{
  "model": "image classifier",
  "dataset": "telescope images of galaxies (Galaxy Zoo DECaLS)",
  "train_examples": 44167,
  "image_size": 48,
  "crop_scale_min": 0.5,
  "horizontal_flip": true,
  "color_jitter": 0.1,
  "targets": ["roundness"],
  "num_classes": 3,
  "arch": "vit",
  "norm": "rmsnorm",
  "norm_position": "pre",
  "hidden_act": "star_relu",
  "mlp_ratio": 4,
  "head_dim": 64,
  "fused_qkv": false,
  "bias": "none",
  "qk_norm": false,
  "parallel_block": false,
  "inner_norm": false,
  "patch_size": [6, 6],
  "layers": 12,
  "width": 160,
  "positions": "sincos",
  "pooling": "mean",
  "loss": "cross_entropy",
  "head_dropout": 0.1,
  "init": "torch_default",
  "residual_init": "zero_last",
  "optimizer": "soap",
  "beta2": 0.99,
  "learning_rate": 0.0018,
  "beta1": 0.95,
  "shampoo_beta": 0.95,
  "eps": 1e-08,
  "precondition_frequency": 32,
  "max_precond_dim": 1536,
  "one_sided": false,
  "adamw_lr_other_params": 0.0028,
  "max_steps": 14800,
  "batch_size": 128,
  "epochs": 42.9,
  "lr_schedule": "step",
  "warmup_steps": 740,
  "weight_decay": 0.2,
  "adamw_weight_decay_other_params": 0
}
Rows from block 5 of a small image classifier, named by matrix and row number. Rows with one number belong to one neuron. Each number is 128 + 24 x the weight over its row's rms, rounded and kept within 0 to 255. All counts start at 0.
After each neuron's rows are labels from the 100 images, of 14976, where the neuron reaches its highest value: "top examples" is what is common among them; "colour at peak" is the nearest of a few named colours to the mean colour under the peak. Only what is clearly more common there than usual is listed. The data: telescope images of galaxies (Galaxy Zoo DECaLS).
# fc1: MLP up (model.blocks.5.mlp.fc1.weight, 640x160), inputs 0-159
# fc2: MLP down (model.blocks.5.mlp.fc2.weight, 160x640, transposed), outputs 0-159

fc1.40 [126 119 119 106 157 138 145 116  81 119 148 111 135 120 120 123 115  95 124 127 133 101  91 146 122 138 156 114 117 128 126 122 142 131 107 120 149  97 113 131 130 132 122 112  99 104 143  91 152 158 123  90 103 112  98 120 126  80 156 133 130 123 113 124 169 125 109 147  81 125  83 135 120 156 142  97 135  76 151 186 199 123 161 122 152 110 139 143 145  90 137 103 146 187 167 162 138 126 109 160  79 109 124 139 119 124 144 112 185 145 136 115 132 168 135 164 106 118 114 157  50 103 120 114  98 126 111 145 124 161 116 109 135 133  79  99 160 125 134 125 130 112 123  95 124 123 109 161 117  84 123  91 147 125 161 137 109 136 135 126]
fc2.40 [127 139 175  95 122 121 123 106 136 154 102 104 129 188 151 125 104 133 128 153 112 150 151 158 100 144 108 158 146 134 122 175 163 103  87 125 118  99 124 104 147  93 153 115 138  87 109 173 113 151 155  94  91 111 144 162 117 117 128  97  96 121 160 154 131 108 117 102 163 140 145 123 108 125 128 143 112 122 107  85 103 132 143  80 115 144 125 160 112 160 161 168 138 134 118 135 123  78 130 119 156 105 151 111  86 136 104 125  88 135 155 151 124 146 135 157 132 132 135 130 157 170 130 137 109 156 111  74 134 125 149 140 137  99 128 123 132 127 115 119 120  91 159 125 130 124 148 113 169 144 126 145  82  83  62 163 143 129  90 105]
top examples: roundness: round
colour at peak: brown; grey

fc1.427 [158 133 135 110 152  97 112 130 127 121 115  93 113 135 128 123 124 154 138  89 157 132 161 136 114 136  87 136 158 180 158 114 163  81 129 137 176 124 132 125  91  63 123 146 101 117 145 102 150 124 144 128 110  83 158 118 140 102 120 105 129 186 169 108 114  87 140 123 128 127 132 159 156 120 160 114 159 133 132 178 178 133 121 145  89  99 109 122  96 111 154 152 169 136 126 107 129 170 120 117 129 169 122 172 127  99 144 157 133 108 129 133 165 146 150 120 104 130 117 136 133 156 181 140  93 170 119 103  83 113 127  94 112 139 135 142 136 139 111 155 152 145 153 101  97 123 114 133 103 122 107 117 114 144  97 142 111  92 133  93]
fc2.427 [ 76  91 158 133 153 139 114 121 153 134 136 145 109 108 101  98 138 120 157 104 105 115 149 112 126 108 106 131 116  92 117 110 120 134  94 122 116 134 113 120 135 126 122 117 172 102  87 119 130  90 136 130 189 157 129 146 102 101 129 154 128 143  79 104  97 111 134  99 135 120 127 104  91  72 144 119 107 131  85 114 135  88  91 125 122 139 122 169 166 149  80 121 104 157 123 118  94 159 111 153 142 147 137 102 114 151 119 179 128 160 106 157 112 101 150 132 161 159 125 114 163 132 128 148 183  98 134  86 116 120 134  88 119 105 138 135 112 130 162 138  97 128 127 124 189 120 128 188 118 104 110 148 131 128 135 108  82 127 141 150]
top examples: shape: featured or disk; edge-on disk: no; spiral arms: yes
colour at peak: brown

fc1.107 [ 87 125 131 152 141  74 163 103 122 133 141 132  95 109 128 100 152 125 130 144 112 134 183 105 138 116  99 157 123 146  87 134 144 117 139 130 143 115 128 117 166 175 156  96 123 131 155 158 113 128  61 121 120 157 118 128 109 109 153 119 155 140 110 112 121 142 111 105 102 110 145 106 116  95 152 120  87 123 112 131  82  77 126 126  84 147 154 131 165 121 125 160 139 149 106 115 103 127 127 102 119 144 107 108 114 148 145 131  97 138 159 120 134 121 104 139 129 134 160 127  91 125 153 112 155 106  94  99  73 162 153 155 157 131  94 151 170 143  89  97  98 106  99  95 113 114  98 100 133 187 101 153 126  96 144 100 121 125  96 145]
fc2.107 [129 128 166 120  78 149  86 110 144 144 121 125 164 102 130 170 126 116 124 139 132 137  98 122 130 131  89  70 111 136 129 106 134 100 126 137 131 152 147 122 196  82 163 130 162 143 141 120 147 120 117 110  87 142  82 150 111 133 131 114 151 114 100 120  88 147 125 121 141  98  91 107 186  94 115 110 143 106  83 173 130 149 138 127 163 128 152 151 135  98 153 155 125 124 121 112 171 143 115 119 153 123 116 136 121 102  79 144 149 126 125  91  88 103 117 149 139 126 121 152 173  91 139 126 124 131  85 128 157  93 135 155 100 152 105 143 106 120 163 149  84 157 112 100 101 148 111 165 104 135 122 150  91 132 139  99 127 120 109 121]
top examples: spiral arms: yes
colour at peak: brown

fc1.536 [129  94 151 111 120 179 116 121 104 123 108 143 131 120 154 139 167  85 128  81 140 119 131 154 146 107  97 148 127  98 110 134 126 108  88  94 172 158 141 102 125 116 132 150 111 111 103 106 136 129 151 120 139 111 108  98 106 127 143 114  79 121  87 153 173 152  99 128 111 115 140 123  99 117 130 140 111 108 116  82 141  89 128 136 171 103 128 120 124 112 159  94 145 201 106 129 140 169 159 113 117 150 127 115 186 141 105 118 140 100 135 139 148 132 112 146 113 166 113 141 108  94 131 117 159 120 120 139 136 159 147 128 150 131 113 132 100 123 118 142 122  82 113  81 123 102 120 111 110 165 125 162 153 133 141 124  52 188 141 148]
fc2.536 [108 136 180 149 164 143 100 113 137 120  78 117 117 131 122  74 116 160 145  87 140 123 112 161 120 108  99 138 136 111  89 113 100 134 137 159 110 123 110 108 175 120  42 118 107 123 130 100 129 121 136 103 130 161 129 118 117 136 124 122  89 125 153 108 117 121 146 125 100  76 101 115 144 103 114 128  91 114 129 122 102 128 105 131  99  68 125 145  94 126  81 143  98 134 135 136 118 169 113 171 147 134 136 116  99 129 170 130 108 145 139 118 120 128 169 116 135 109 144 144 182 166 127 111  77 115 155 179 143 141  96 126 136 113 136 144 158 133 130 117 163 180 140 125 121 130 110 127 147 139 124 142 151 105  96 127 173 106 146 154]
top examples: roundness: round
colour at peak: brown

fc1.639 [147 134 130  99 151 122 155 176 109 116 126 102 147 123 133  94 149 124 116 141 139  91 108 161 143 122 122 108 121 158 124 115  80 152 155 114 126 131 148 159 146 124  95 141 140  93  64 133 148 142  81 152 108 100  89 165 131 101 115 129 184 118 159  97  96 120 154 122 130 114  92 156  92  90 128  87 127  79 128 122 105 115 133 133 114 143 111 167 113  95 168 134 127 154 123 145 129 102 116 114 125 138 112 147  91 152 120 167 130 157 122 181 186 151  86 140 125 130 110 156 138 139 147 147 123 164 113 131 126 129  98 133 121  86 147 132 174  92 121 138 120 103 111 141 136 190 155 117  92 118 144 145 118 150 131 116 131  96 151 136]
fc2.639 [114 152 110 152  93 113 145 112 143 112 119 142 114 173 112  81 105 151 159 116 141 146 130 138 107 156 149 108 164 129 143 163 168  83 122 101 106 101 122 163  91  65 121 124 122 152 155 111 132 141  86 123  82 141  94 118 158 105 160 132 122 138 121 129 101 142 128 141 123 144  87  96 119 141 106 126 172 188 148 150 107 111 125 116 141 174 155 143 171  94  88 144 103 129 108 107 153 119  93 150 102  76 141 131  97  94  87 119 120 113 124 146 123 107 133  75 128 120 103 147 120 153 110 115 126 113 128 144 127 118 105 129 100 103 131 156 159 136 132  97 111 146  88 163 103  78 107 124  88 117 139 128 130 118 103 120 111 135 129 149]
top examples: shape: featured or disk
colour at peak: brown

fc1.119 [175  84 138 140 138 117 152 106 133 101 134 134 129 177 154 159 137 130 138 133 158 109 104 150 124 103 120 101 154 120 131 147 154 116 123  98 133 156 144 158 156 117  85 135 175 152 105 106 138  61 123 130 158 126 129  73 121 120 189 163 133 164 147 113 132 127 111 175 133 127 136 137 100  96 130 127 150 131 123 104 107 115 132  96  98 143 115 103  96  91 151 120 127 138 128 138 121 117 114 121 148 144 121 167 134  65 154 124 135 120 144 113 108 120 135 124 156 141  94 109 146 128 122 132 131 102 161  69 137 141 169 165 155 135 164 122 133 168 124 106 172 119 127 152 124 177 153 105 121 144 116 155 128 129 117  64 135  78 132 136]
fc2.119 [134 131 105  96 140 123 173 136 122  99 121 194 150  89 107 122 108 167  78 134 132 188 167  89 130 145 115 136 146 172 136 147 126 114 187 143 145 135 136 123 127 127 156 124 140 110 151 129 151 172 133 128 123 154  95 145 120 134 115 100 119  87 159 124 106 165 129 125 124  93 121 178 121 131 165 155 191 128  78 154 113 127 141 138 122 113 129 129 163 136 153 122 119 133 137 170 132  75 115 101 139 145 129 110 149 110  93 115 133 110  96 156 150 116 123 114 107 144 168 165 150 137 160 149 117 118 107 115 122  89 109 133 103 125 143 129 151 110 141 141 165 122  99 147 119 116 106 124 101 145 142  86  95 132 119 159 145 138 186 125]
top examples: edge-on disk: yes
colour at peak: grey; brown

fc1.291 [ 97 126 136 141  79 105 131 108 110 135 142 170 139 151  96 161 143 133 117 121 121 119 123 137 127 150 150 111 111 143  90 153 115  91 122 120 128 138 115  85 200 132 108 124 118 163  95 129 125  86 126 100 160 101 125 152 116 134 153 103  95 135 137  95 110 157 103 126 151 109 119 148 147 157 117 127 108  86 108  68  96 119 137 138 106 110 114 129 148 145 141 139 120 128 163 123 140 158 133 128  75 156 167  87  99 119 163 141 154 149  82  92 114 134 125 118 103 131 143 113 158 121 117 123 178 140 153 111 135 130 128  92 171 111 105 141 109 105 183 147 143 130 134 125 147 111 171 156 104 114 106 126 119 109  75  99  86 141 123 178]
fc2.291 [129  72 163 152 148 124 139 157 146 106 112 134 152 157 153 116  87 128  94 107 133 171  51 123 156 129 111 110 133 132 142 155 124 161 136  84 125 145 126 144 133 145 153 102 125 148 141 114 104 112 139 131 147 127 101  82 146 119 164 181  97 109 123 110 155 116 127 139 157 147 125 120 121 151  99 113 125 140 162 157 128 156 114 155 104 145 131 153 134 151 144 125 158 116 118 147 109 103 118 105 158 185 105 128  85 142 151 123  82 136 159 147 111 109 152 110 120 158 133  96 163 105 117 142 142 113 111 132 141 168 177 143 155 116  96 137 174 140 118  80 157 107 111  87 138 148 148 144 119 151 165 176 142 118 127 103 168 119 108 123]
top examples: spiral arms: yes
colour at peak: brown; grey

fc1.374 [106 132 113  82 177 140 150 111  94 141  96 147 127 123 146 140 129 129 121 137 126 140 149 147 121 116 107 104 168 152 144 140 153 170 102 102  99 145 128 139 103 108 149 136 134 134 124 141 105 110 121  92 119  83 119  80 163 128  79 135 145 159 150 143 102 132 142 123 109 149 144 149  71 102 142 117 153 113  85 112 152 131 173 141 159 110 162 131 142  96 122 173 146 137 111 139  93 131  75 127 120 125 122 119 159 132 107 142 129 137 124 153  96 128  97 111  96 166  77 128 170 142 118 139 111 122 124  98 140 181 124 134 108 147 118 104  96 140  91 185 137 118 129 115 143  91 104 151 128  89 131  82 108 128 132 128 113  65 129 157]
fc2.374 [167 121 156 134 101 114 126 156 140  97 131 156  89 132  81 121 151 128 136 154 178 129 130 103 141 134 124  89 116  66  95  84 142 117 132 126 155 153 101  99 155 146 138 120 112 152 101 139 190 110 140 156 128 151 109 167 109 148 159 130 128 109 135 171 119 143 125 153 141 169 148  87 150 185 143 134 114  98 131  81  94 145 106 122 116 133 141 109 113 115 112 138 156 103 101 153 141 195 139 111 144 128 171 139 130 139 144 115 112 129  90 103 132  99 112 156 165 106 135 166 140 132 157 117 134 128 117 127 129  83 161 154 100 131 124 153  99 105 115 117 144 133 134 180 124 154 103  90 146 141 123 134 121  96  93 140 142 141 124 143]
top examples: spiral arms: yes
colour at peak: grey; brown

fc1.363 [125 129 123 137 120 101 172 129 142 161 155 156  74 129 159 122 162 111 141 135  98 126 119 136 178 100 146 130 118 132 122 150 141 154 104 122 154 135 119 122 141 123 104 163 186 121 138 104 140 158 112 156 176 123 122 103 109 143 116  92 115 150 128 115  77 158 123 146 151 120 128 149 158  87 167  88 161 131 154 121  98 112 145 144 116  95 128 103 133 123 112 145 152 148 125 134 158 137 127 147 131 105 112 125 164 106 142 196 147 128  88 152 105 166 116 154  78  72 121 101 138 124 141 156 141 152  91 119 130 122 145 124 145 118 135 137 126 113 108 156 139 107 116 113 119 146 116  64 117 116  93 129 152 154 131 104  88 175 179 148]
fc2.363 [118 167 127 172 143 153 107 113 160 127 182 132 155 165 121 145 106 111 169 106 139  82 100 126 136 103 131 121 125 155 135 122 141 124 136 133 108 160 120  93 110 136 128 151 185 163 127 136 109  93  74  83 104 112 151 126 113 102 104 113 102 123 106 176 135 129 136 132 105 118 118 112 151  90  93 163 106 126 120 145 127 124 110  93 167 142 148 105 128  82 132  65 120 108  96 125 163 138 132 134 113  73 140 135 118 125 115 106 146 135  92 174 156 124 160 139 135 157 102 133  55 130 119 135 133 115 141 133 117 156 122 142 130 129 110  89 130 156 135 111 131 122 132 154 168 134 145 162 116 158 130 100 100 139 124 144  92 104  95 160]
top examples: shape: featured or disk; edge-on disk: yes
colour at peak: brown; grey

fc1.137 [153 140 144 163 110  85  99 145 132  89 108 140 143 130 128 114  94 140 126 130 148 132 115 150 118 141 157 128 115 154 116  96 107 154 120 128 119 124  95 140 135 142 127 127 167 174 103 138 135 102 122  98  97 129 140 138 135 128 149  93 112 126 128  70 185 152 146  99 120 108 118 134 128 157 142 109 107 116 121  81 130 154 112 115 172  83 150 141 113 162 138 142 118 129 183  69 126 170 153 167 157 135 172 124 149 157 116 115 131 128 159 157 116 152 119 116 150  91  85 117 159 152 110 136 137 150 146 101  94 127 120  96 143 130 129 143 123 168  94 127  96 149 143 127  90 164 155  98 123 112 134 180 152 146  99  91 120 158 103 170]
fc2.137 [128 100 127 106  91  93 104 129 100  84 182 136 169 151  89 153 139 140 136 149 110 133  97 128 118 161 128 107 128 103 125 105 135 109 158  76 150 145 102 106 139 149 150 128 132 142 151 123 131 124 134 134 113 129 121  85 185 124 138 145 138 108 116 171 144 140  87 157 111 170 149 105 156 143 116 133 123 129  92  76 162 133 129 128 158 186 171 134 149 111 176 158 150 124 112  90 146 135 120 115 134 141 126  71 108 153 146 118 112 102 146 122 119 106  95 106 143 107 165 141 178 140 118 135 141 121 147 129 145 113 128  95 156 124 158 142  82  99 146 138 110 139 107 165 128 124 137  92  99 142 157 146 142  78 114 141 109 129 160 108]
top examples: spiral arms: yes
colour at peak: brown

fc1.572 [139 111 103 146 153  83 134  80 135 143 160 147 118  86  89 164 151 182 159 117  99 109 118 112 147 114 105 100 125 119 125 111 131 152 141 112 169 127  93 126 140 122 110 146 110 131 106 103 126 141 130 152 128 133 169 133 143 126 159 132 135 130 128  78 123 137 129 152 109 134 144 140 143 100 141 107 106  94 124 154  72 150  95 144 118 115 105  93  86 117 140 153  78 123 146 143 159 113 123 131 120  83 141 123 159 137 155 149 119 113 138 133  79 164  95 142 141 147 151 114 129 169 149 144 114 125 193  88 125 124  87 127 139 136 101 120 107 196 129 134  80 121 166 159  98 122 132 123 130 180 126 157 115 135 114 102 109 126 162 125]
fc2.572 [114 177 133  97 145 104 128 118 173 147 108  87 157 145 113 151 106 133 132 144 138 134 124 100 106 101 122 119 104 120 100 107 105  83 132 140 113 150 134 151  85 141 137 139 139  76  98 129 124 168  98 144 118 138  86 127 125  92 132 115 112 157  97 122 114 127 141 115 144 141 102 137 112 128 147 180 162 182 137  99 146 158  93 145  98 143 110 124 126  94  89  90 116 146 130 108 158 151 156  73 102 150 115 153 109 114 137 124 126 139 151 174 147  88 120 128 161 135 135  78 123 156 111 134 156 137 139 136 128 153 156 159 129 159 114 138 123 144 132 178 142 113  99 144  75 140 122  76 117 138 139 125 155 151 118 170 147 182 136 143]
top examples: edge-on disk: yes
colour at peak: brown; grey

fc1.582 [127 172 111 142 145 120 131 148 147 162 134 137 143 133 199 149 156 113 121 154 170 153 130 102 144 112 128 119 101 119 126 104 105 155 141 176 122 104 150 129 146 123 121 107 109 124 120 131 161 131 199 132 156 117 121 121 109 168 111 103 101 168 101 131 172 124 143 104 108 127 128 149  84 118 162 116 141 166 116 118 112 150 141  96 138 167  94 104 160 119 130 142 141 177 139  95 155 131  90 157 126  95 124 155 139 161 123 149  90 120 138 125 127  98  90 114 130 135  63 167 144  83 129 118 119  89 112 103 114 157 102 146  96 135 156 106 126 134 120 113 120 133  96 152 126 135 145 132 167 146 157 145 125 126  65 144 126 160 139 120]
fc2.582 [143 156 147 104 121 105 144  91 134  81 141 127 115  91  96 118 123 156 138  79 138 130 133 158 135 167 152 105 122 155 120 120 162  98 119 136 143 143 162 121 142  94 107 123 130 177 159 141 138  97 127 121  90 100 110 165 169  78 121 135 133 145 139 153 133 141 142 136 106 145 162 108 191 131 115 101 130 119 152 127 112 113 116 138 157 116 172 151 157 104 102  87 110 115  80 150 101 162 143  95 106 145 127 165 122 109 122 141 115 141 125 117 140 154 117 166 137 136 196 139 122 123  93 118 106 132 195 161 122 114 131  88 107 142 110 136 119 142 135 115  66 118 125 133 121 105 128 130 110 121 112 186 132  91 134 153 146 127 150 140]
top examples: shape: featured or disk; edge-on disk: no; spiral arms: yes
colour at peak: grey; brown

fc1.138 [ 85 138 122 109  73 108 171 157 145  98 137 112 107 147 135 137 119 106 131 117 151 101 120 136 123 139 157 140 119  92 100 146 122 156 115 122 105 150 119 130 108 115  91  93 134 102 139 126 101 116 145 135 160 156 148 117 177 149 102  78 139 100 107 120 180 176 129 176 132 160 151 125 103 137 125 154 170 154 100 166 125 149 105 128 109 124 101 147 169 158 140 119 137 128 134 154  97 139 105  98  88 139  89 104  84 142 136 100 152 148 151 113 134 102 127  97 121 106 114 113 106  78 116 134 121 148 139 142 126 110  83  93 146 152 132 121 109 144 141 156 143 121 136 144 114  91 109 144 124  46 141 112 141  99 160 126 125 162 109 148]
fc2.138 [ 83 113 124 113 160 138 134 147 142 136 130 164 117 129 133 128 169 129 126 131 160 154 116 120 145 103 108 110 106 109 148 112 122 128 163 112 179 115 122 145 143 121 130 181 138 162  89 132 104 113 123 126 116 119 117 147 116 134 161 132 103 153  80 129 131 125 137  87 102 139  80 113 129 155 114 146 106 103 133  81 104 123 139 116 161 140 105  96 138  97 126 154 122 109 138  66 146 115 158 117 176 108 119 181 116 128 142 127 148  93 140 111 145 126 108 106 125 157 103 143 139 136 135 101 135  53 116 175  95  63 164 125 123 112 158 112 161 151 109 101 105 150 115  93 127 130 153 150 134 146 160 155 130 176  83 131 129 107 135 100]
top examples: roundness: round
colour at peak: brown

fc1.342 [ 90 131  65 127 164 160 130 110 110 112 120 106 112  81 149 139 170 147 119 173 137 103 133 159 118 129 152 147 125 144 115 114 142 129 139 124 135 123 136 130 160 162 147 122 138 131 129 151 106 100  79 179 112 172  96 122 139 129 142 149 117  65 146 100 127  88 113 116 194 125  97 119 142  97 114 140 116 168 162  96  45 141 142 120 141 132 186 122  89 106 118 150 108 120 149 150 129 124 138 138  94 170 128 139  98 125 130 104  97 146 134 145 113 129 124 123 135 146 143 133 116 157 147 123 122 123 164 101 127 118 142 170 146 111  95 143 118 109 138 113 130 101 119 133  91 138 112 118 143 175 135 138 139 106  97 165 151 101 122 152]
fc2.342 [136 149  68 136 134  89 175 124 124 109 107 148 114 129 147 153 170 129 127 130 129 154 132  94 152 132 112 114 118 143 133 128 105 158 155  95 149 134  75 152  90 128 120  87 154 118 180 131 136 156 120 148 152 135 105 119 119 140 132  94 164 150 105 139 152 131 144 150 132  98 170 131 120 135 143 111  95 102  92 145 110 151 132 115  89 133 106 147 159 137 131 162 144 111 137 132 170  98 139 105 171 136 139 133 124 144 134 125 167 120  89 134 119 181 102 118 141 129 149 118 150 131  99 114  98 136 134 104 111 136 121 129 131 153 174 159 110 176 112 113 157 119 112 127  73 117 100 136 159 123 193 171 122  94 122 171  89 110 107  95]
top examples: edge-on disk: yes; roundness: cigar-shaped
colour at peak: brown; grey

fc1.488 [104 127 134  99 145 100 121  96 144 114 128 133 100 147 137  99 136  86 112 148 124 122 159 165 118 162 121 187  98  84 136 130 126  95 106 109 157 127 102 129 109  98 101  92 123 164 116 151 158  95 106 108 157 129 164 111 140  82 125  92 142 138 146 114 109 141 160 114 116 128 172 133 100  94 132 111 172 122 138 123 103  82  97  54 107 129 145 143 102 112 158 122 148 159 166 125 151 102 118  88 147 135 136 144 113 152 130 174 105 131 129 136 165 111 123 138 161 164 137 150 120  78 149 165 161 129 181 114 108 104 130 145 123 137 117  93 137 118 101 113 135 119 142 114 130 135 149 119 156 124 129 132 127 148 140  98 108 166 134 180]
fc2.488 [167 116 134 151 189 118 132 133 132 127 111 156 105 111 109 123 153 160 147  98 125 142 189  92 115 103 138 122 139 181 106 105 141 120 102 129 140 160 135 134 139  99 174 149 125 128 106 165 137 151 157 101  89 142 113 145 113 122 161  93 148 131 147 113 142 147  91 141 193 118 101 144 130 150 112 158 143 131 156 126 159  58 115 139  71 125 132 147  95 126  80 158 150 124  93 154 114 107 143 123 115 110 111 125 152 106 113 132 161  84 140 161 132 121 104 104 108 134  79 150 127 157 107 105  69 145 153 107 119 120 126 138 141 126 161 149 123 131 145 105  99  90 135 126 100 115 154 104 113 167 129 143 136 108 118 128 124 121 144 130]
top examples: spiral arms: yes
colour at peak: brown

fc1.298 [111 153 148 138 162 131 133 129 148 121 123 115 144 133 140 123 149 168 123  73 152 146  64 130 124 106 107 127 131 125  98 179 134 154 101 103 165  94 126 148 125 101 117  99 109 142 105 102 119 136 132 172 139 128 137 178 130 105 161  91 145 103 139 139 148  76 113 140 110 117 159 115  86 139 126  82 134 150 172 117 127 122 114 123 118 129 121 106 109 114 135  97 160 170 203 141 154 110 139 149 122 112 115 124 147 142 123 186  82  75 104 134 141 140  98 124 133 120 107 175 140 119 118 123 146  96 160  75 109 141 134 113  92 110 159 102 145 123  86 133 149 118 143  97 142 140 115 129 143 102 165 103 131 119 132 136 145 150 142 148]
fc2.298 [141  88 150 145 125 144 140 129 118 142 130  96 150 144 149  87 115 171 134 168 102 140 121 128  81 143 159 118 119 185 174 119 152 113 123 121  82 135 141 134  83  97 107 126 116 110 165 120 143 152 107 146 141  96 143  96 110 137 129  94 145 173 133  81 135 160 116 112 112 160 137 115 174 104 112 145  96  97 150 101 115 152 132 138 173 101 132 119  78 169 110 108 127 171 121 140 131  86 125 145  96 150 154 116 164 104  95 131 157 158 117 144 139 125 115 105 146 138 111 126 135 144 142 112 123 151 156 158 152 147 116 106 155 118 133 171 106 129 175 132 135 149 154 114 117 118 103 156 162 167  98 127 108 123  97 155 109 166 153 104]
top examples: shape: featured or disk; edge-on disk: no; spiral arms: yes
colour at peak: brown

fc1.20 [169  98 161 114 137 132 114 152 103 165 154 122  95 124 122 140 127 115 161 167 139  97 150 148 116 126 113 118 120  69 163 141 148 166 162 115 142 166 115 138 115  98 125 126 136  98 147 150 112 140  92 118 113 133 132 148  98 170 110 104 165 130 118 139 117 128 135 121 161 147 109 103  86 101 146 120  97 117 138  97 123 167 138 140 117 163 119 135 129 127 121 165 176 169 115  68 115 137 124 137 109 103 115 190 125  97 188 155 118 126 141 130 137 123  76 149 109 122 105 165 122 145 133 136  84 149 153 101 108 135 113 120 144 126 114 129 149 116 157 160 124 106 117 117 145 132 130 129 103 207 161 105 107 149 123  91 130 150 114 155]
fc2.20 [ 97 106 145 121  88 119 162 153 159 134 116 138 170 161 145  98 151 129 131 133 106 163 139 124 152 105 174 185 137 132 124 136 134 156 152 113 155 140 150 129 138 105 135 132  82 169 128 121 151  90 174 145 139 137 120 119 128 127  75 114 135 110 115 172 148 134 103  94  79  79 156 159 151 104 149 117 198 127 103 149 135 146 172 112 116 121 100  94 130 130 111 107 123 133 130 132 155 146 128  95 150 129 111 128  82 168  93 135 149 159  75 102 156 160 129 154 130  87 155 134 142 127 135  90 144 111 125 154 139 117 132 122 119  81 114 126 100 133 111  84 135 140 134 117 142 104 110 134 169 137 122 140 101 120 144 150 131 106 154 128]
top examples: edge-on disk: yes; roundness: cigar-shaped
colour at peak: brown

fc1.187 [101 145  76 119 136 143 147 125 115 145 151 119 115 150 143  74 107 131 147 112 160 117  99 134 139 109 139 130 121 135 126 158 142 142 103 119 169 113 117 120 173 107  75  71 118 120 130 127  89  60  79  84 140 136 119 120  62 154 124 117  79 141 157 117 139  98  84 122 132  88 116 129 133 146 120 133 130 137 117  70 151 141 114 143 134 154 108 108 111 149 152 133 107 114 165 135 103 165 135 122  80 108 134 158 125 134 154 108 132 130 112 108 112 153  96 129  98 125 136 132 162 120  99 124 160 142 111 135 127 125 121 176 103 158 104 104 160 139 136 108 111 156 148 148 128 102 111 153 151 182 133 153 119 121  82 157 116 118 118 149]
fc2.187 [117 103 134 122 122  85 123 119 127 104 107 129 178  89  78 138 115 109 124 129 128 131  99 107 115 106  91 105 124  80 171  93 133 107 150 113 112 126 176 121 108 149 130 126 152 114 140  65 101 140 134 152 106 141 128 138 157 118 104 162 134 157 147 100 126 180 121 133 112 159 127 146  34  77 108 134 113 114 100 139  92 103 147 109 115  91  92 129  92 102 125 119 158 113 129 142 114  91  84 115 136 152 141  91 123 152 102  90 125 124 122 109 121 108 150  95 120 144 147 126 103 156 183 104 122 134 130 129 166 118 143 114 130 115 105 118 142 132 135 123 161  97 117 120 142 149 148 155 120 124 119  95  92 121 122 106 170 120 150 140]
top examples: spiral arms: yes
colour at peak: brown; grey

fc1.419 [119 111 117 132  83 142 145 138 142  91  97 124 110 151 150 120 101 109  78  95 137 123 129 107 149 121  92 136 151 154 127 139 150 136  62 166  73  87 124 132 166 156 112 108  81 102 142 142 144 121 144 127  99 121 158 132 131  88 105 108 165 154 147 112 135 131 136 119 129 145 123 112 124  57 118 119 134 146 116 109 125 138 130 129 109 127 164 137 131 197 132 136 123 168 137 150  98 136 144 113 116 145 130 117 170 145  96 104 138  99 123 114  68 105 124 137 159  95 113 124 110  75 113 122 124  93 138 152 109 144 117  80 126 128 160 118  89 105 129 136 122 146 102 135 126 145 132 180 161  81 128 112 118 134 150 167 140 104 140 150]
fc2.419 [140 111 127 130 105 126 110  68 125 135 177 131 171 124 121 153 145 163 166 118 137 128 112 109 128 120 151 131 115 144 130 117 127  80 144 159 154 127 123 110 151  93 176 127 155 106 148  96  95 107 129  99 117 106 133 132 112 131 135 129 134 105  97 138 148 129 123  84 136 122 132 112 128 191 118 168 130 131 161 121 123  96 112 161 144  81  82 117 134  64 113 112 136  75 106 110 147 171 132 125 117 117 137 130 121  90 185 146 125 124 147 159 106 117 142 157 122 105 123 134  66 109 154 169 115 160 149 118 108  99 136 142  96  95 103  97 141 118 131 125 140 158 113 122 131 128 145 144  82  94 145 148 115 158  98 104 134 161 125 168]
top examples: spiral arms: yes
colour at peak: brown